A small contrastive image-text model, trained from scratch.
Model: 4.49M parameters, 64-pixel images, encoder arch coatnet, encoder norm layernorm_no_bias, encoder activation swiglu, text encoder width 128, text encoder layers 7.
Training: soap at rate 0.002, 13500 steps, batches of 256.
Rows from block 3 of the text encoder of a small contrastive image-text model, named by matrix and row number. Rows with one number belong to one neuron. Each number is 128 + 24 x the weight over its row's rms, rounded and kept within 0 to 255. All counts start at 0. Numbers have three digits each.
After each neuron's rows are labels from the 100 texts, of 14848, where the neuron reaches its highest value: "tokens" is the input token at the peak. Only what is clearly more common there than usual is listed. The data: photos with spoken descriptions (Open Images, Localized Narratives).
# fc1: MLP up (text_encoder.blocks.3.mlp.fc1.weight, 256x128), inputs 64-127
# fc2: MLP down (text_encoder.blocks.3.mlp.fc2.weight, 128x256, transposed), outputs 64-127

fc1.252:111114186109123148109124110155129129114145140108132133134066120094122127121184121100152147139165120150129146115162130088139128147167120169153165122090164125107153167136134159137141111114090121
fc2.252:143114103126137136148130128101140128118123183085127128112108136144116141127092130118127132164125148134097142138117132125139174166165165109127161178091127132102154105087122121151118151165123171
tokens: "bowls"; "glass"

fc1.75:152161116119128147113111138125111147135149117118134129147126135121073140147142147129102115127110187172160112096150142144134109117152094162150137157113112069170136152107148161131107139079114168
fc2.75:157101131133146140121109131115142147137105124093153137137100145177124130179117130139152132108112135122136097137167101147145133096142135139103121150132181144165136127118126124116144132135100098
tokens: "a"

fc1.10:130118151117100109113177127142107197132136141146106115183110146114129109110110133154125100110076109154099110143130148137111108134125170094144123100121122096147122121163106165153103119137130103
fc2.10:153110136082087155132131114163128110112139153151106131133167147115136075087167134134129123138085117158137131120136151088146120156117149102127140090126086162134135129155115111136119123159171150
tokens: "wearing"; "smiling"; "lady"; "doll"

fc1.102:139120148166170135167172169129118126101116170103117152122085131102142144110135089112148113114132124134109158165140119108135104160115165167132169121119105123109182138155093138124111121106123137
fc2.102:124157111143087168134077131143123140121090137136113133143128161148124113149122150117135132170118113147130157115120104118116163121183109087145129099093163124099071165115159121117116136145106120
tokens: "and"; ","

fc1.74:089137106160137193114149114107142135123108118154111115157138085117180132116155115107135122116136105148133146117136189118159154118137144139117110131179170121081083132148119117143115136113146133
fc2.74:157095124133163126122096094086089100139152115116161112126104165122173154107149130103162118155188126160107126133137118104110118119115090114113147101157146139155120173151139149142131142091114167
tokens: "and"; "."; "there"; "pole"

fc1.69:162127090128164148145142156192112151109123135116129131111116108128113139133159141139099164146144107166119097078127140143151144101164099145101086126129115120104084147140111095151109106142136180
fc2.69:135126121141144144080101123088127079140115114102121151102129119171127152082142127103126117131110089118128112183096139125128101170099103130151135128106103155132103165099153119095148127095129130
tokens: "of"

fc1.244:170149150118132159164116122082156126124120125153166148102089120121163140085140120076148166143158112167119152132110132139102112117121111097087060099130158103159142151163128125128164130177119096
fc2.244:137158128131150180129126098113116143165113131084161097117129155139183112149131160134132115091104118139108167128112147147120150104140083165146090099110103125123140153106135088118084134107200158
tokens: "there"; ","; "plants"

fc1.95:135111114149104142103131155130116113133129094162146181136130125182137118123108102135085089157137142143090113107149150126104116115166092124104141139128142132135159134153124124119139100168142121
fc2.95:147147151127139185098184148123123112112133111124134101167112141124076138113151137121148120160109102080141088117124134095117112094168115088124119118134113109116167167123164152115111125111183123
tokens: "grass"; "."; "bottom"

fc1.22:069171120159152123133090165098131121126100123089165121129135122140110104102125103132121145082093140147135171136102096106113088156080155077156120122153162111149123083157121099141156083128143137
fc2.22:129097125105113115166154100134121135098132118112096115139139125122185154129192117132139104138104145114138105132165147136121116137157090185145193145099117131130164142115084131169094146134142144
tokens: "the"; "is"

fc1.233:151130130137095099148115103174127132148162148180128107145126142104099116141159155124060179138119096164130115170080138140114148130150135135103151105138133111137127133088117115099135143118157133
fc2.233:140118129121118143170137133135113149120129160157128117113156119104135062143131151112122167140068146098096141166125132128115164137128103144136087098117124134127075114105097149138123118166124106
tokens: "of"; "."; "on"; "<end>"

fc1.45:129113161169135116110082149113112110155113174142153136129132106083187118133153145108120108120160139146154135132134098099163112119183139134121105095138147096150150137152145165081153101100156094
fc2.45:112082131168131121107100113090130133111131123157139128084141126142105154147121157143161081146137123118097161143107133128165118117143090105097099168121074127139100149104122121137167143111105148
tokens: "are"; "wearing"

fc1.55:103109114165100144114153173129140114107137114062120167123165120124101125188125096111132117119112110148145127092167104130135131102142169134129119096130143160191090139092117174137107135132160142
fc2.55:145100142123110133091126143130158104129118133167127138101190120127181077101123102113093110142105162141146102125086149115178096165091130125143092153124114120083150139132107137117115119125152112
tokens: "wearing"; "is"; "two"; "white"

fc1.242:137159122148130170125104098115131144089084100146145148114111153166139103108160106103123166139162093142104146135155136120155071160107114157083141114127112118106067115085124146133085140174140143
fc2.242:071107125107110122139112143129132117143101099135130127149142146113147184104183135125146093143079128104128171117146115149145120125152121136110112084187114093141145146152113136099110118113119099
tokens: "<end>"; "clouds"; "water"; ","

fc1.251:138153104126106144120150119133108100142132131116100101152115139104100163107114096156177169116158135152138125095108127139113152116134159133149141122107109145106136076133119113095134138108141115
fc2.251:175089126161168118141122089145121097158117106119157110146149115142097097151123085138124135130091150114125112112122123092127141096130101111137082126138092129129118084162103103123153070112154138
tokens: "behind"; "and"

fc1.241:158132144139146134084146116140127097125125112154111106136102147116138157135150095125138117117124160121086124134115142120121151148098115091172133125103139136098140113116138159088081104122131173
fc2.241:144109138142130114114084146118174134130125096112133132156125148140153127116124132125151119154120106112165136138115089119139059138105153116132125112162097115176189119151155133125130149125108099
tokens: "and"; "."; "at"

fc1.67:113145171138142137133126131133161162168096141109141115097136138114125111125189082107102140127128116148169143147105137096128140103122126120159116139081124133128105157141166160078123114135145125
fc2.67:121130129112118113141117104066143130139155170109140121136087108122101146146109137138141127085148158135134124174113153130126096146112105124123143144152131108176146072085145168125122107145119120
tokens: "and"; "."; "trees"

fc1.106:132143075171111118137173160121152110130115144114143136103115117155160162129132127090158175108154091109150128114129111132158150157091105112160115099113108128120151129141119119095205143089150157
fc2.106:126139126148132081113099137138114124121132179120134164153161121125121131128129158135175126158113098106107125105154104145142120164108107127091098136138104101112090160113122143130085092106190112
tokens: "are"

fc1.86:092146168152153161074116117132070113172115128150133105096112122116141139113106086132114137110155100121128154102158125141136150150152163119173133179143111152124107136120117131166103150142118174
fc2.86:131100167125130129143123144122113128159149135148179121095126157133096156094152147105120163168133120112141120115127140120164139095131137114094119159117144165150144139152117115105113114103127145
tokens: "sitting"; "of"

fc1.101:112128153180161094131161121138116106118138176135170119120135100125116121144101151123098122183113104122129130150126135123136130137119110119104119096123154137109119118163129104138144165116114124
fc2.101:133143111154142128091138152154124118119118119096098113098145135114120095121113094127105136135087110084109089145146156122117104111141121122066099088121189109142131137149118155174145113122135113
tokens: "of"; "painting"; "."; "which"

fc1.77:091126174112155143113146119112149154162110133091173135150114197149162135135100125147136121117103139119121132129113127110142123168128138127137145151137129156154082135165119079110154163091142103
fc2.77:167134119166114137104094158110146109085098122120154100146198146099139129131127115095166122109118117142140101105168105123134094108177110114105132122111086103153107138143150116146143111143123164
tokens: "a"

fc1.236:099118140144122142138114146128147087098098119110133130087118111158099068116120111134119132117118109117145156089109140133127150095134145121190169128129145095099152125131138102148130156149130170
fc2.236:138145130097116119152143125151133161156125107107114147127113132142120115105131148115118137130126112132141136086118160133152145186136118183147116156110104157158092139166095115148093103118149175
tokens: "sitting"; "lying"

fc1.23:142162105149090146109135097123146138113114118107114105153106146119093161164117102144122157103130125185105081132095126108120138133147073127157138117130111131160133106106122158163122100109159096
fc2.23:126103120123103165154166107141101119123118181129112185164125105134085117127132116102119130140146156140142118104158128079190135126150152105131090134088103141111138109185103150119117139136140128
tokens: "see"; "and"; "we"

fc1.60:109146139136166077112086158114148155128141153105089128184091131132150108144113177105094116145169083151122104145111119161111124101072101127095105109129142171144110141118094148140140083136132102
fc2.60:155078128103116103150099099130122089175071122120157138153131148101145134120124144181161130157144117135111172082169125135133125136145102172086122124108100133127158127100104104137130142153119147
tokens: "person"; "text"; "on"; "<end>"

fc1.42:091129124147098124122121106137105198155128148168148117078164110140132090156115125141084160129123090141117169154116132125125110136155091158084133170138114078134110161112111159141136143097124125
fc2.42:110126115109114091114133176097131150187069152114123112168143114138132121105135130137181085111126109099165191081103105134135146133153143148139133111126102153130081092153150148136123132141120093
tokens: "are"; "different"; "who"

fc1.105:125111124106117133129139163129148121159136139134124135136108160144147166147132132172109134096131124155105100079144137110130096141114118122111127087077102098146162139074112167119108126156133107
fc2.105:118156122118102145154147113137068146112150194125133146164141124112143138133104102152128106132120150148071154142107129088118125151119106153135113135107152124101140133119121130172119151161135129
tokens: "grass"; "<end>"

fc1.25:136180129137128106141122105150151089137116116115101165153119079132129101168111121114151146081158109126138125124152117110075128135146124110191156150106132131103145096131123137095118139123162119
fc2.25:179138115108168128131151144111156113110098117153112119101144182132100105145149129101095101145122106190120079102111150122134127122111147133154161153165167121104127138151145119151109102132157145
tokens: "and"; "boats"; ","

fc1.81:101112100126114154150131104177099166143118138101129132132095110105129163104099130148126132144162126124089079122146139134099160106116157101184094134181155137094110105066106082111100127111097140
fc2.81:097117166141160166064118125137155109125121137159157082123119117133147141098135118161115151149128129124124108097141151148177163097148104120109114157122118085124172110126132122109105149111108123
tokens: "grass"

fc1.17:128132120140124098146126165150108130102171092104096144191120123126100107150111058120160140105127150131115105172112130107154147145133084161128137139135124121123178094151120159113116113108079111
fc2.17:140129101122100109129114147111183122135144141173132123083126141082139130128148142170142096169125138127148165123136078157097134168164111099150140172162129131146077165135115148126135113108118119
tokens: "and"; ","

fc1.29:152144087146135146162120139126099101114152125101156126150135132146143102112119131116128162099138108136117096140133143141103110147170117137208122111144138142145100105159131101103116103100130119
fc2.29:146144162134109101108136136083122151169156127143147090113191126113129130151120120145113096139190140089136183141134139136137141126154147135154110119143091109101151106125183165134092136137100068
tokens: "wearing"; "he"

fc1.234:113096167176096132151128150128116171169143156172121132149141092123120121088129140131094145128153135112150148109112156122151104119126143148107105149139124132144130154138146136160130182117151093
fc2.234:084123122125154113116130181093165146129131156072111134124131172131151116116104154119123144186135156107149146128107122123123164175119129153132124142137140075118111151123110124178170136128156144
tokens: "sitting"; "couch"; "eating"; "black"

fc1.0:143114131113171144140127155114115177109091109102160173146144164149200122130103120128116106132160122143118163133120158160104134133110086097152142129113126182111105168156104113116088129103093121
fc2.0:141140115116152121121120162131152168124115157189106130134126143087057131109103158123115131116088127132096148111150106112147080149105118115103128119096099082106111180125104143111095139135167112
tokens: "and"; "shirt"

fc1.245:112181128132120130169118088138130090093152181098155138108121118120135133106129117123123142118137133108093143131127129140096113163173117137131135114130167165155148177172147099141158084090116103
fc2.245:136115149131085112164175143104148152169115119134093122143114148127102107100090147135141116157089119110118149169132093117156118123122186126138121127130140126115154154134178113156117102114109107
tokens: "the"

fc1.230:130140152175116166185103137148140162124114127128155084121151119136148074135154108127143156112155139131082117100172152112145150127176151145135113152143140141108115123099116111080135138128123131
fc2.230:152110123129119109108120102087151132124085132109170120072135172136129165141156104157175108089093108123135160152129109133133136089128129112169077094136143105125140137121149123109117143121084120
tokens: "the"

fc1.12:130138142150175098146095150119114148128142087135127130109122154170132129108136143153157130086165094139071113119122138141113141179149110163161117140116129149152191111119130131146070148095176129
fc2.12:138106107098130097105116127102167152165171137133100132134107114120162155143136119121069132139151146096104153145098084113096109136100097133107130155134094158121140165138116121148133130086135172
tokens: "squirrel"; "white"; "kitchen"

fc1.64:129103117138101096150144154119175086135152092141153133134108139151150102118154165135098137149093107165101109123159136172129124129107092146157146115119153124124135123184098146151137119122101168
fc2.64:087127106127088131120121109128125125132150177150130108138117131118110142132095117152112148162101150122125158097150124174087122140172109115111074117172134089095131104078130149151152123061124111
tokens: "<end>"; ","

fc1.85:152143120146106136103103147114100157107155101118148065137107145117133137116161079124114148122144151121097128122153118124108097158127140116157132165131119099122117107142148129139154142101117154
fc2.85:141117074146143108126080090102149150133141138117150085105152093130101122145141093115109120122150146119128084102155161122134189145123154129128125168116098132101142118138106151145126104151129129
tokens: "there"; "."; "<end>"