{
  "encoder_arch": "coatnet",
  "model": "contrastive image-text model",
  "dataset": "photos with spoken descriptions (Open Images, Localized Narratives)",
  "train_examples": 203450,
  "image_size": 64,
  "crop_scale_min": 0.5,
  "horizontal_flip": true,
  "translate": 0.12,
  "color_jitter": 0.2,
  "cutout": 0.4,
  "tokenizer": "word",
  "vocab_size": 4585,
  "loss": "softmax",
  "embed_dim": 128,
  "encoder_norm": "layernorm_no_bias",
  "encoder_norm_position": "pre",
  "encoder_activation": "swiglu",
  "encoder_mlp_ratio": 4,
  "encoder_head_dim": 64,
  "encoder_fused_qkv": true,
  "encoder_qk_norm": false,
  "encoder_layer_scale_init": 1.0,
  "encoder_parallel_block": false,
  "encoder_inner_norm": false,
  "encoder_patch_size": [4, 4],
  "encoder_conv_stem": false,
  "encoder_depths": [2, 4, 2],
  "encoder_widths": [64, 128, 256],
  "text_encoder_causal": true,
  "text_encoder_width": 128,
  "text_encoder_layers": 7,
  "text_encoder_norm": "layernorm",
  "text_encoder_norm_position": "pre",
  "text_encoder_activation": "gelu",
  "text_encoder_mlp_ratio": 2,
  "text_encoder_head_dim": 48,
  "text_encoder_fused_qkv": true,
  "text_encoder_bias": "all",
  "text_encoder_qk_norm": false,
  "text_encoder_parallel_block": false,
  "text_encoder_inner_norm": false,
  "text_encoder_positions": "rope",
  "init": "kaiming_normal",
  "residual_init": "zero_last",
  "optimizer": "soap",
  "beta2": 0.999,
  "lr": 0.002,
  "beta1": 0.95,
  "shampoo_beta": 0.999,
  "eps": 1e-08,
  "precondition_frequency": 50,
  "max_precond_dim": 1536,
  "one_sided": true,
  "adamw_lr_other_params": 0.002,
  "grad_clip": 3.0,
  "ema_decay": 0.999,
  "steps": 13500,
  "batch_size": 256,
  "epochs": 17.0,
  "lr_schedule": "cosine",
  "final_lr_fraction": 0.1,
  "warmup_steps": 1350,
  "weight_decay": 0.1,
  "adamw_weight_decay_other_params": 0
}
Rows from block 3 of the text encoder of a small contrastive image-text model, named by matrix and row number. Rows with one number belong to one neuron. Each number is 500 + 25 x the weight over its row's rms, rounded and kept within 0 to 999. All counts start at 0. Numbers have three digits each.
After each neuron's rows are labels from the 100 texts, of 14848, where the neuron reaches its highest value: "fires on" is the input token at the peak. Only what is clearly more common there than usual is listed. The data: photos with spoken descriptions (Open Images, Localized Narratives).
# fc1: MLP up (text_encoder.blocks.3.mlp.fc1.weight, 256x128), inputs 0-63
# fc2: MLP down (text_encoder.blocks.3.mlp.fc2.weight, 128x256, transposed), outputs 0-63

fc1.17:513502502500450501490556540532483538538515510528459494504550478479494507503532488490514535507502499500497520510504495494469471512517516517494543544465495559525470505471487493521477501493484491
fc2.17:502515519465477507487486506509530469477481523514486498478509527486456514470526487461529487514497537481490506462433497526550483518489483477482511467528467507474527490548440507481506498508484510
fires on: "and"; ","

fc1.81:526519507486501538517491496507540568498523510532463518527547498523524514470490511509503494522509502534505507506543488498530509468523502478521500465506492516494496493523484479502472524515532542
fc2.81:499472505525481476512504487498500487516473497494458501476459503502474502500487499522489518513521537485493499551498451476492497483531483530509566508515460506519468500554453493494469472579461497
fires on: "grass"

fc1.154:480529492528530459495526465528474522495521468524513524511533485522473476522502488539511493541501483542525472489512502513461501542490487480514487519508470528513514501477502467547472473511489538
fc2.154:521508506484513504503474522502510498460513502461504497519495470496440530487547535475510466496519506487500518519443443492536489522508466482501483513486485496522520526510497516487520495520529446
fires on: "blue"; "."

fc1.44:506500447518510538484503516499516536546484498498554557462465462504510508469487513474521463510501483477472504456492487509514499532505521499551494514554542506513473472523510507495500524488465481
fc2.44:500498528477480506493505517480528480431486481472484484546486511486513481512465483504504490540504496559458489500465466466468480478551516513484535498526541489534514503542490530544508523533511490
fires on: "."; "blurred"; "see"; "<end>"

fc1.63:497501507526479501479517514504501505533514532558505490520557510520445518492514501502532505506541515569505497509512536530477569518498476560479490487482538496510498512543480512533519486444487493
fc2.63:536504469493508537515526479495453501485495467492496487474474545513491506482498468520550517522475513489494479512493502474533535535512470468498536503491548498502470517510452477472501479492487512
fires on: "building"

fc1.11:451476475576472492484503528485476508487497506521488504501518519452526479489507518517511520455517475500515474518520461501445474503479506466512500490526488483517489532463556493514496555502499539
fc2.11:522497508489517509454477539512455468541447527495492524480520502494510480470526483477456505477515495502498521506502489450529467536509531480534505510535481497477518511529478501489514487532473448
fires on: "blue"; "."; "<end>"

fc1.222:497497506462527516519513535513497483530460512499517500469486517550525467572505487503519514523524481519496518506539478499497503484528479490483452558489497496515508466473540535524477541491466503
fc2.222:479496509502488496454519535544508477488432511514488475518485496504514530475477493532512478496461475510522503513455487470489544533460485494506520497491490496528525486541468502482496504519488509
fires on: ","; "blue"

fc1.252:523495538536467483554472501504505473517531511471490499497494505479475504521533512480509509506542502524527508509530469547430476530511515511482497486461517536481483536499549514522485501502468469
fc2.252:512465482485508499493517485470483481518498538494476531478467499491513521514536475520490481436512516490511520511432529496546506491477521518500426510511458506481466499486472500554452527524486480
fires on: "bowls"; "glass"

fc1.241:447486518529504437535477506533540524580518528478515533479480518531535457514490519504492529475512508495497518523499495497495486516481518513493465509503465511530568510508500525439496527472478529
fc2.241:482509527451483566450473454551531499509472519488488549486478510521511468508467446479535505493502505477484489503492504495559505523498512505510482527547487484506480543494497493448512499489504469
fires on: "and"; "."; "at"

fc1.54:514517544548479488517531512513490514496493508528574456528496476530493503513461488532489505463451503556499499480460493528558510500511512501509503478508487509483504468523498522552545518448460507
fc2.54:521520539502475529521459497523487501476546530507489504486515548521527506562522499482478499485512541464509524497460528485509522543507503454518464494487507470475495455477496519504479521529485531
fires on: "left"; "and"; "right"

fc1.216:506514473499474502458474466500508484519501509519519492609487465525548518492448541514531501518485501466519456503528521490520514502491534471510504517496513523481500460487522509497543533517524487
fc2.216:508531512518471524521485449548483511503509541482491533481457510534481543520539488485484556510512544470532472503483463485467471488528453528492522486499481489473525486573479461515478505504505476
fires on: "grass"; "plants"; "leaves"; "plant"

fc1.246:499540497524476509522500462519504506512529483527511455440524501479530480512484492487491495528480497470526509496535503465496472515483481498469535498519497496502531484558499493550472534476541539
fc2.246:469516487501509549476486469477528527520503488544479462506524518468486480499490525450505494492483538490492474540515452523497476537494532513505499482532456502517501502534521540485528424472494449
fires on: "blue"; "pool"

fc1.189:503517498548439493516485500498481503486450543519488541496498537510477461488518463492486546477532471507465538475519506529472487492485458560460527496485510524483453496498522524498467487499502467
fc2.189:478514483437530563458511492517485486490484511478506504478518537504502531513523486511504514492476503497500503507442484507469490481491537512500487506494448497538473479446472511509466501538483505
fires on: "wooden"; "people"

fc1.52:484509518498474509522472483511512494514499552468507527502479542518512509503510503517483543526499481454464522472552521519467524504503486502478511512522532500511520487561501467468463464500474509
fc2.52:456453538491492537520507463496473501469482535454499504533516520508479488455499448516499470488501488531520492487477492511525495547497482469491475488510491515477497509546483537520472476525509520
fires on: "standing"; "white"

fc1.199:526464491524488520509475514535487481492554514499487501517476489521490561499502487513498505496487533500470502511502476508480533506495469510479479566498529456463463464513506463507464540495535494
fc2.199:467503523515504465468448448501486467518461517470492492494542507558524494521510478462529525509487518561487509472472525517499514501519490502488459518499506510494482510462468464480533522519518507
fires on: ","; "there"; "can"; "and"

fc1.249:468452496502539478506507518514512479500550567485476493486509523531472485518455542505462511469486470528500493514500498519483563484504542541528495532494517481491467454492461514494526523510479538
fc2.249:557510527481515504516497537505492509502552502474505462525504498495474496517533503458504504493497499466505487440494523445457480521535523530492489473503551500489509528484502572515501470492498482
fires on: "."; "a"; ","; "are"

fc1.117:477536540500481513565503487486520525505444476486508527534485497472517536481527492508496515484523495474554441516524495525496525479485482500492494491514495479493513531474484516563518481489527485
fc2.117:489519518499469491502536459494453480459486514544503475499445512463501492527469476524495501471465503495534487505493511495558489530493474504528531491523524494512483492562487501440558492519502491
fires on: "dark"; "night"

fc1.221:464503463483539477477497496488492557450527532493515507523497521510506482501501517460523520546525513503487469515487444489509478515507537489508468482479462510487535528476495459459533498465483519
fc2.221:548490506472480557484514507520482510502525483491466456482548472500504480464508482483502467529492493493543529537510502488513480507509513489566517540479482496474499513526513552535504502484510527
fires on: "and"; "glasses"

fc1.217:475462473491495507533506526501481529497550474515472509514521506502483547476481481454513509501527481498503524499468520497508492482511459487437507477485509563507451503508496503520455507490513541
fc2.217:487467490519492528523525485442505483528519469511500525511463488484547467518508507491474489544497438501486496502478484483475534493533532503474510525525455493485510523492476519470481523493497507
fires on: "hands"

fc1.78:487519490515511495511516512500487534507534525462485525513499465513477486484539458496512520487510514520495503562479480499504489467478511518500511531494436495477482499541516480492543472452453515
fc2.78:513477498497484533463528539465458505521562474481517466503484519487498521495456480495486524546444499512444481460460526526479458515520485432480501512490524484539464547477458492497503495523465506
fires on: "building"; "windows"

fc1.185:477537509494500453462501465488490497524509491517525515514499557536509516494494519464518485485507547487469491502500512521467498506519485532513519471534545474549499558535495490521508514486469575
fc2.185:512491498497472481491536486531528482526521496520534498529522515485518500500589475461498486468545483462518448493511503465518527519506507487526516526481526513488525498492460497489532493483520503
fires on: "."; "<end>"; "tree"; "tower"

fc1.231:492503521468508501490469502516513506519482500473491553521480462511493513450441573491486558523516495486511495490545497527500492489528517473502512542513530498496462497477487492514494516476482475
fc2.231:527518530498483513482512486528477489519520493519480550503476535534471500508495522501517518515524576497535487516451446474480464517529502526531532481494479480484504473482489520505499488512526492
fires on: "grass"

fc1.104:485464528503545521514485486487506481455493512488503534492483497485486474531546519477517490492518417511514532516525504509439504515480560527487477487517539474526483502498521494524514549514492504
fc2.104:512468478447456489502521476549463476504532519520494511519512500496463522512505521490511479482475543500513486457461484469523476505518495498527475498520493536486475480509496517530487518468527537
fires on: "."; "board"; "written"

fc1.133:493512498514470469482491496484489493511469477514528497480556546526503517554508495506469511500502488489494549496494471520480538519495509461492533507451485477490420519475520532490473461480509523
fc2.133:494550504523500467471519474473527523506490482475463520510505503467507479536483454429525498477465505469476474507525497492540518494517584496469506440513477509486529481490510506496535534478546525
fires on: "and"; "can"; "<end>"

fc1.105:497503554509447516539463519521520502494522463516507521518505461506507504500478533553504538530540561529538478521516482483484502527513482487518477511530479538508495485463499527482456490483439492
fc2.105:463477485448550488498531559568479535513477489539494529477499515451522497522481471515476527529521484465421496481492488501504509496479491504517509494519494465497497500484452518502512469503483480
fires on: "grass"; "<end>"

fc1.58:495495462517495493498449507487500456519480553492492519523476516524516465505528511540501463468582502477493502490501518527498492509482519470489489472514515498519517525527449477506531518476534470
fc2.58:521492502495489513512489466475484543501522461423476486464508446508506492518489494498464499506471484541548463527466443550516491447514474494507468505505486490497514534558479481527552497477516507
fires on: ","; "and"

fc1.210:494485482498522491494524514467494525525514492532496541467492461524518527497489471504592499486546477512497561502533470500532524507514537488493484504488537525507500484502468462537524515475479501
fc2.210:496541510448458531500521534501505465430487522474508515556458514508490469525507473485474503495521540558526467466484501527481507498473499513532497513506471531491485553487514528512472500522484491
fires on: "and"

fc1.220:469462526518491522481491518549491535473515531541503539485477477517489548526448475496492491494561518462465544506485508539501516493492535468512516532495490469485501495514522508478518518467519480
fc2.220:543500461466534536520541478561519538514512478488455513511488527458495487494473503475480529508513504503504479465458509501495480468496528530510515526526497488506490508509529475482558500523446492
fires on: "grass"

fc1.194:520476534487489513543476506542515469554529497506440494481454515474468530503494478513470512489494474497459527504504516494502491502533544507504471530468500490493547481549493460517464500477516486
fc2.194:476506516494497518508500484536491526494503515454534490536537526493502481494491473506505491493509547518466535489483531524472560506495470479487512503493506546484478524488540510456494508524505451
fires on: "."; "and"; "<end>"; ","

fc1.123:508517526533497506505499499530448509543467502485511535523502405518508504495520523526515505532517513551515466511514506521537513538510485484473501482491474518512502538484530534522531534488481485
fc2.123:472503500524459491482497542514518480499505500472465549506470509490500468520497523473494515470485469485461505515470539470489524478498515490563505471540542546494452504479503498524532508510514420
fires on: "and"; "green"; "."; ","

fc1.166:496457561530486443480483504490549466493499511466457484521500524486467493515523505459493487578501505506511467498508518524459543511481523480527538454487491496496523491512491490529546521464510526
fc2.166:536488464489506558495473502492497517502498512499493475537486500507498483466523486463475479544472501537518519494454490526509475480515474512478517461509474495476494495497472462508510505515487507
fires on: "."; "on"

fc1.181:503515525522505525496496518516480486475504489500459497547519454549504520494465524516480529473505476461496523507537527513523497518524513478534522533540493506467488484422522494482484501473474509
fc2.181:539531506484502497471473522493516509519476487491469526490472501533488489491503529512525495494525578494487490510473476462491481542544513534514494488514461499467492490501454532505535483533553501
fires on: "grass"; "ground"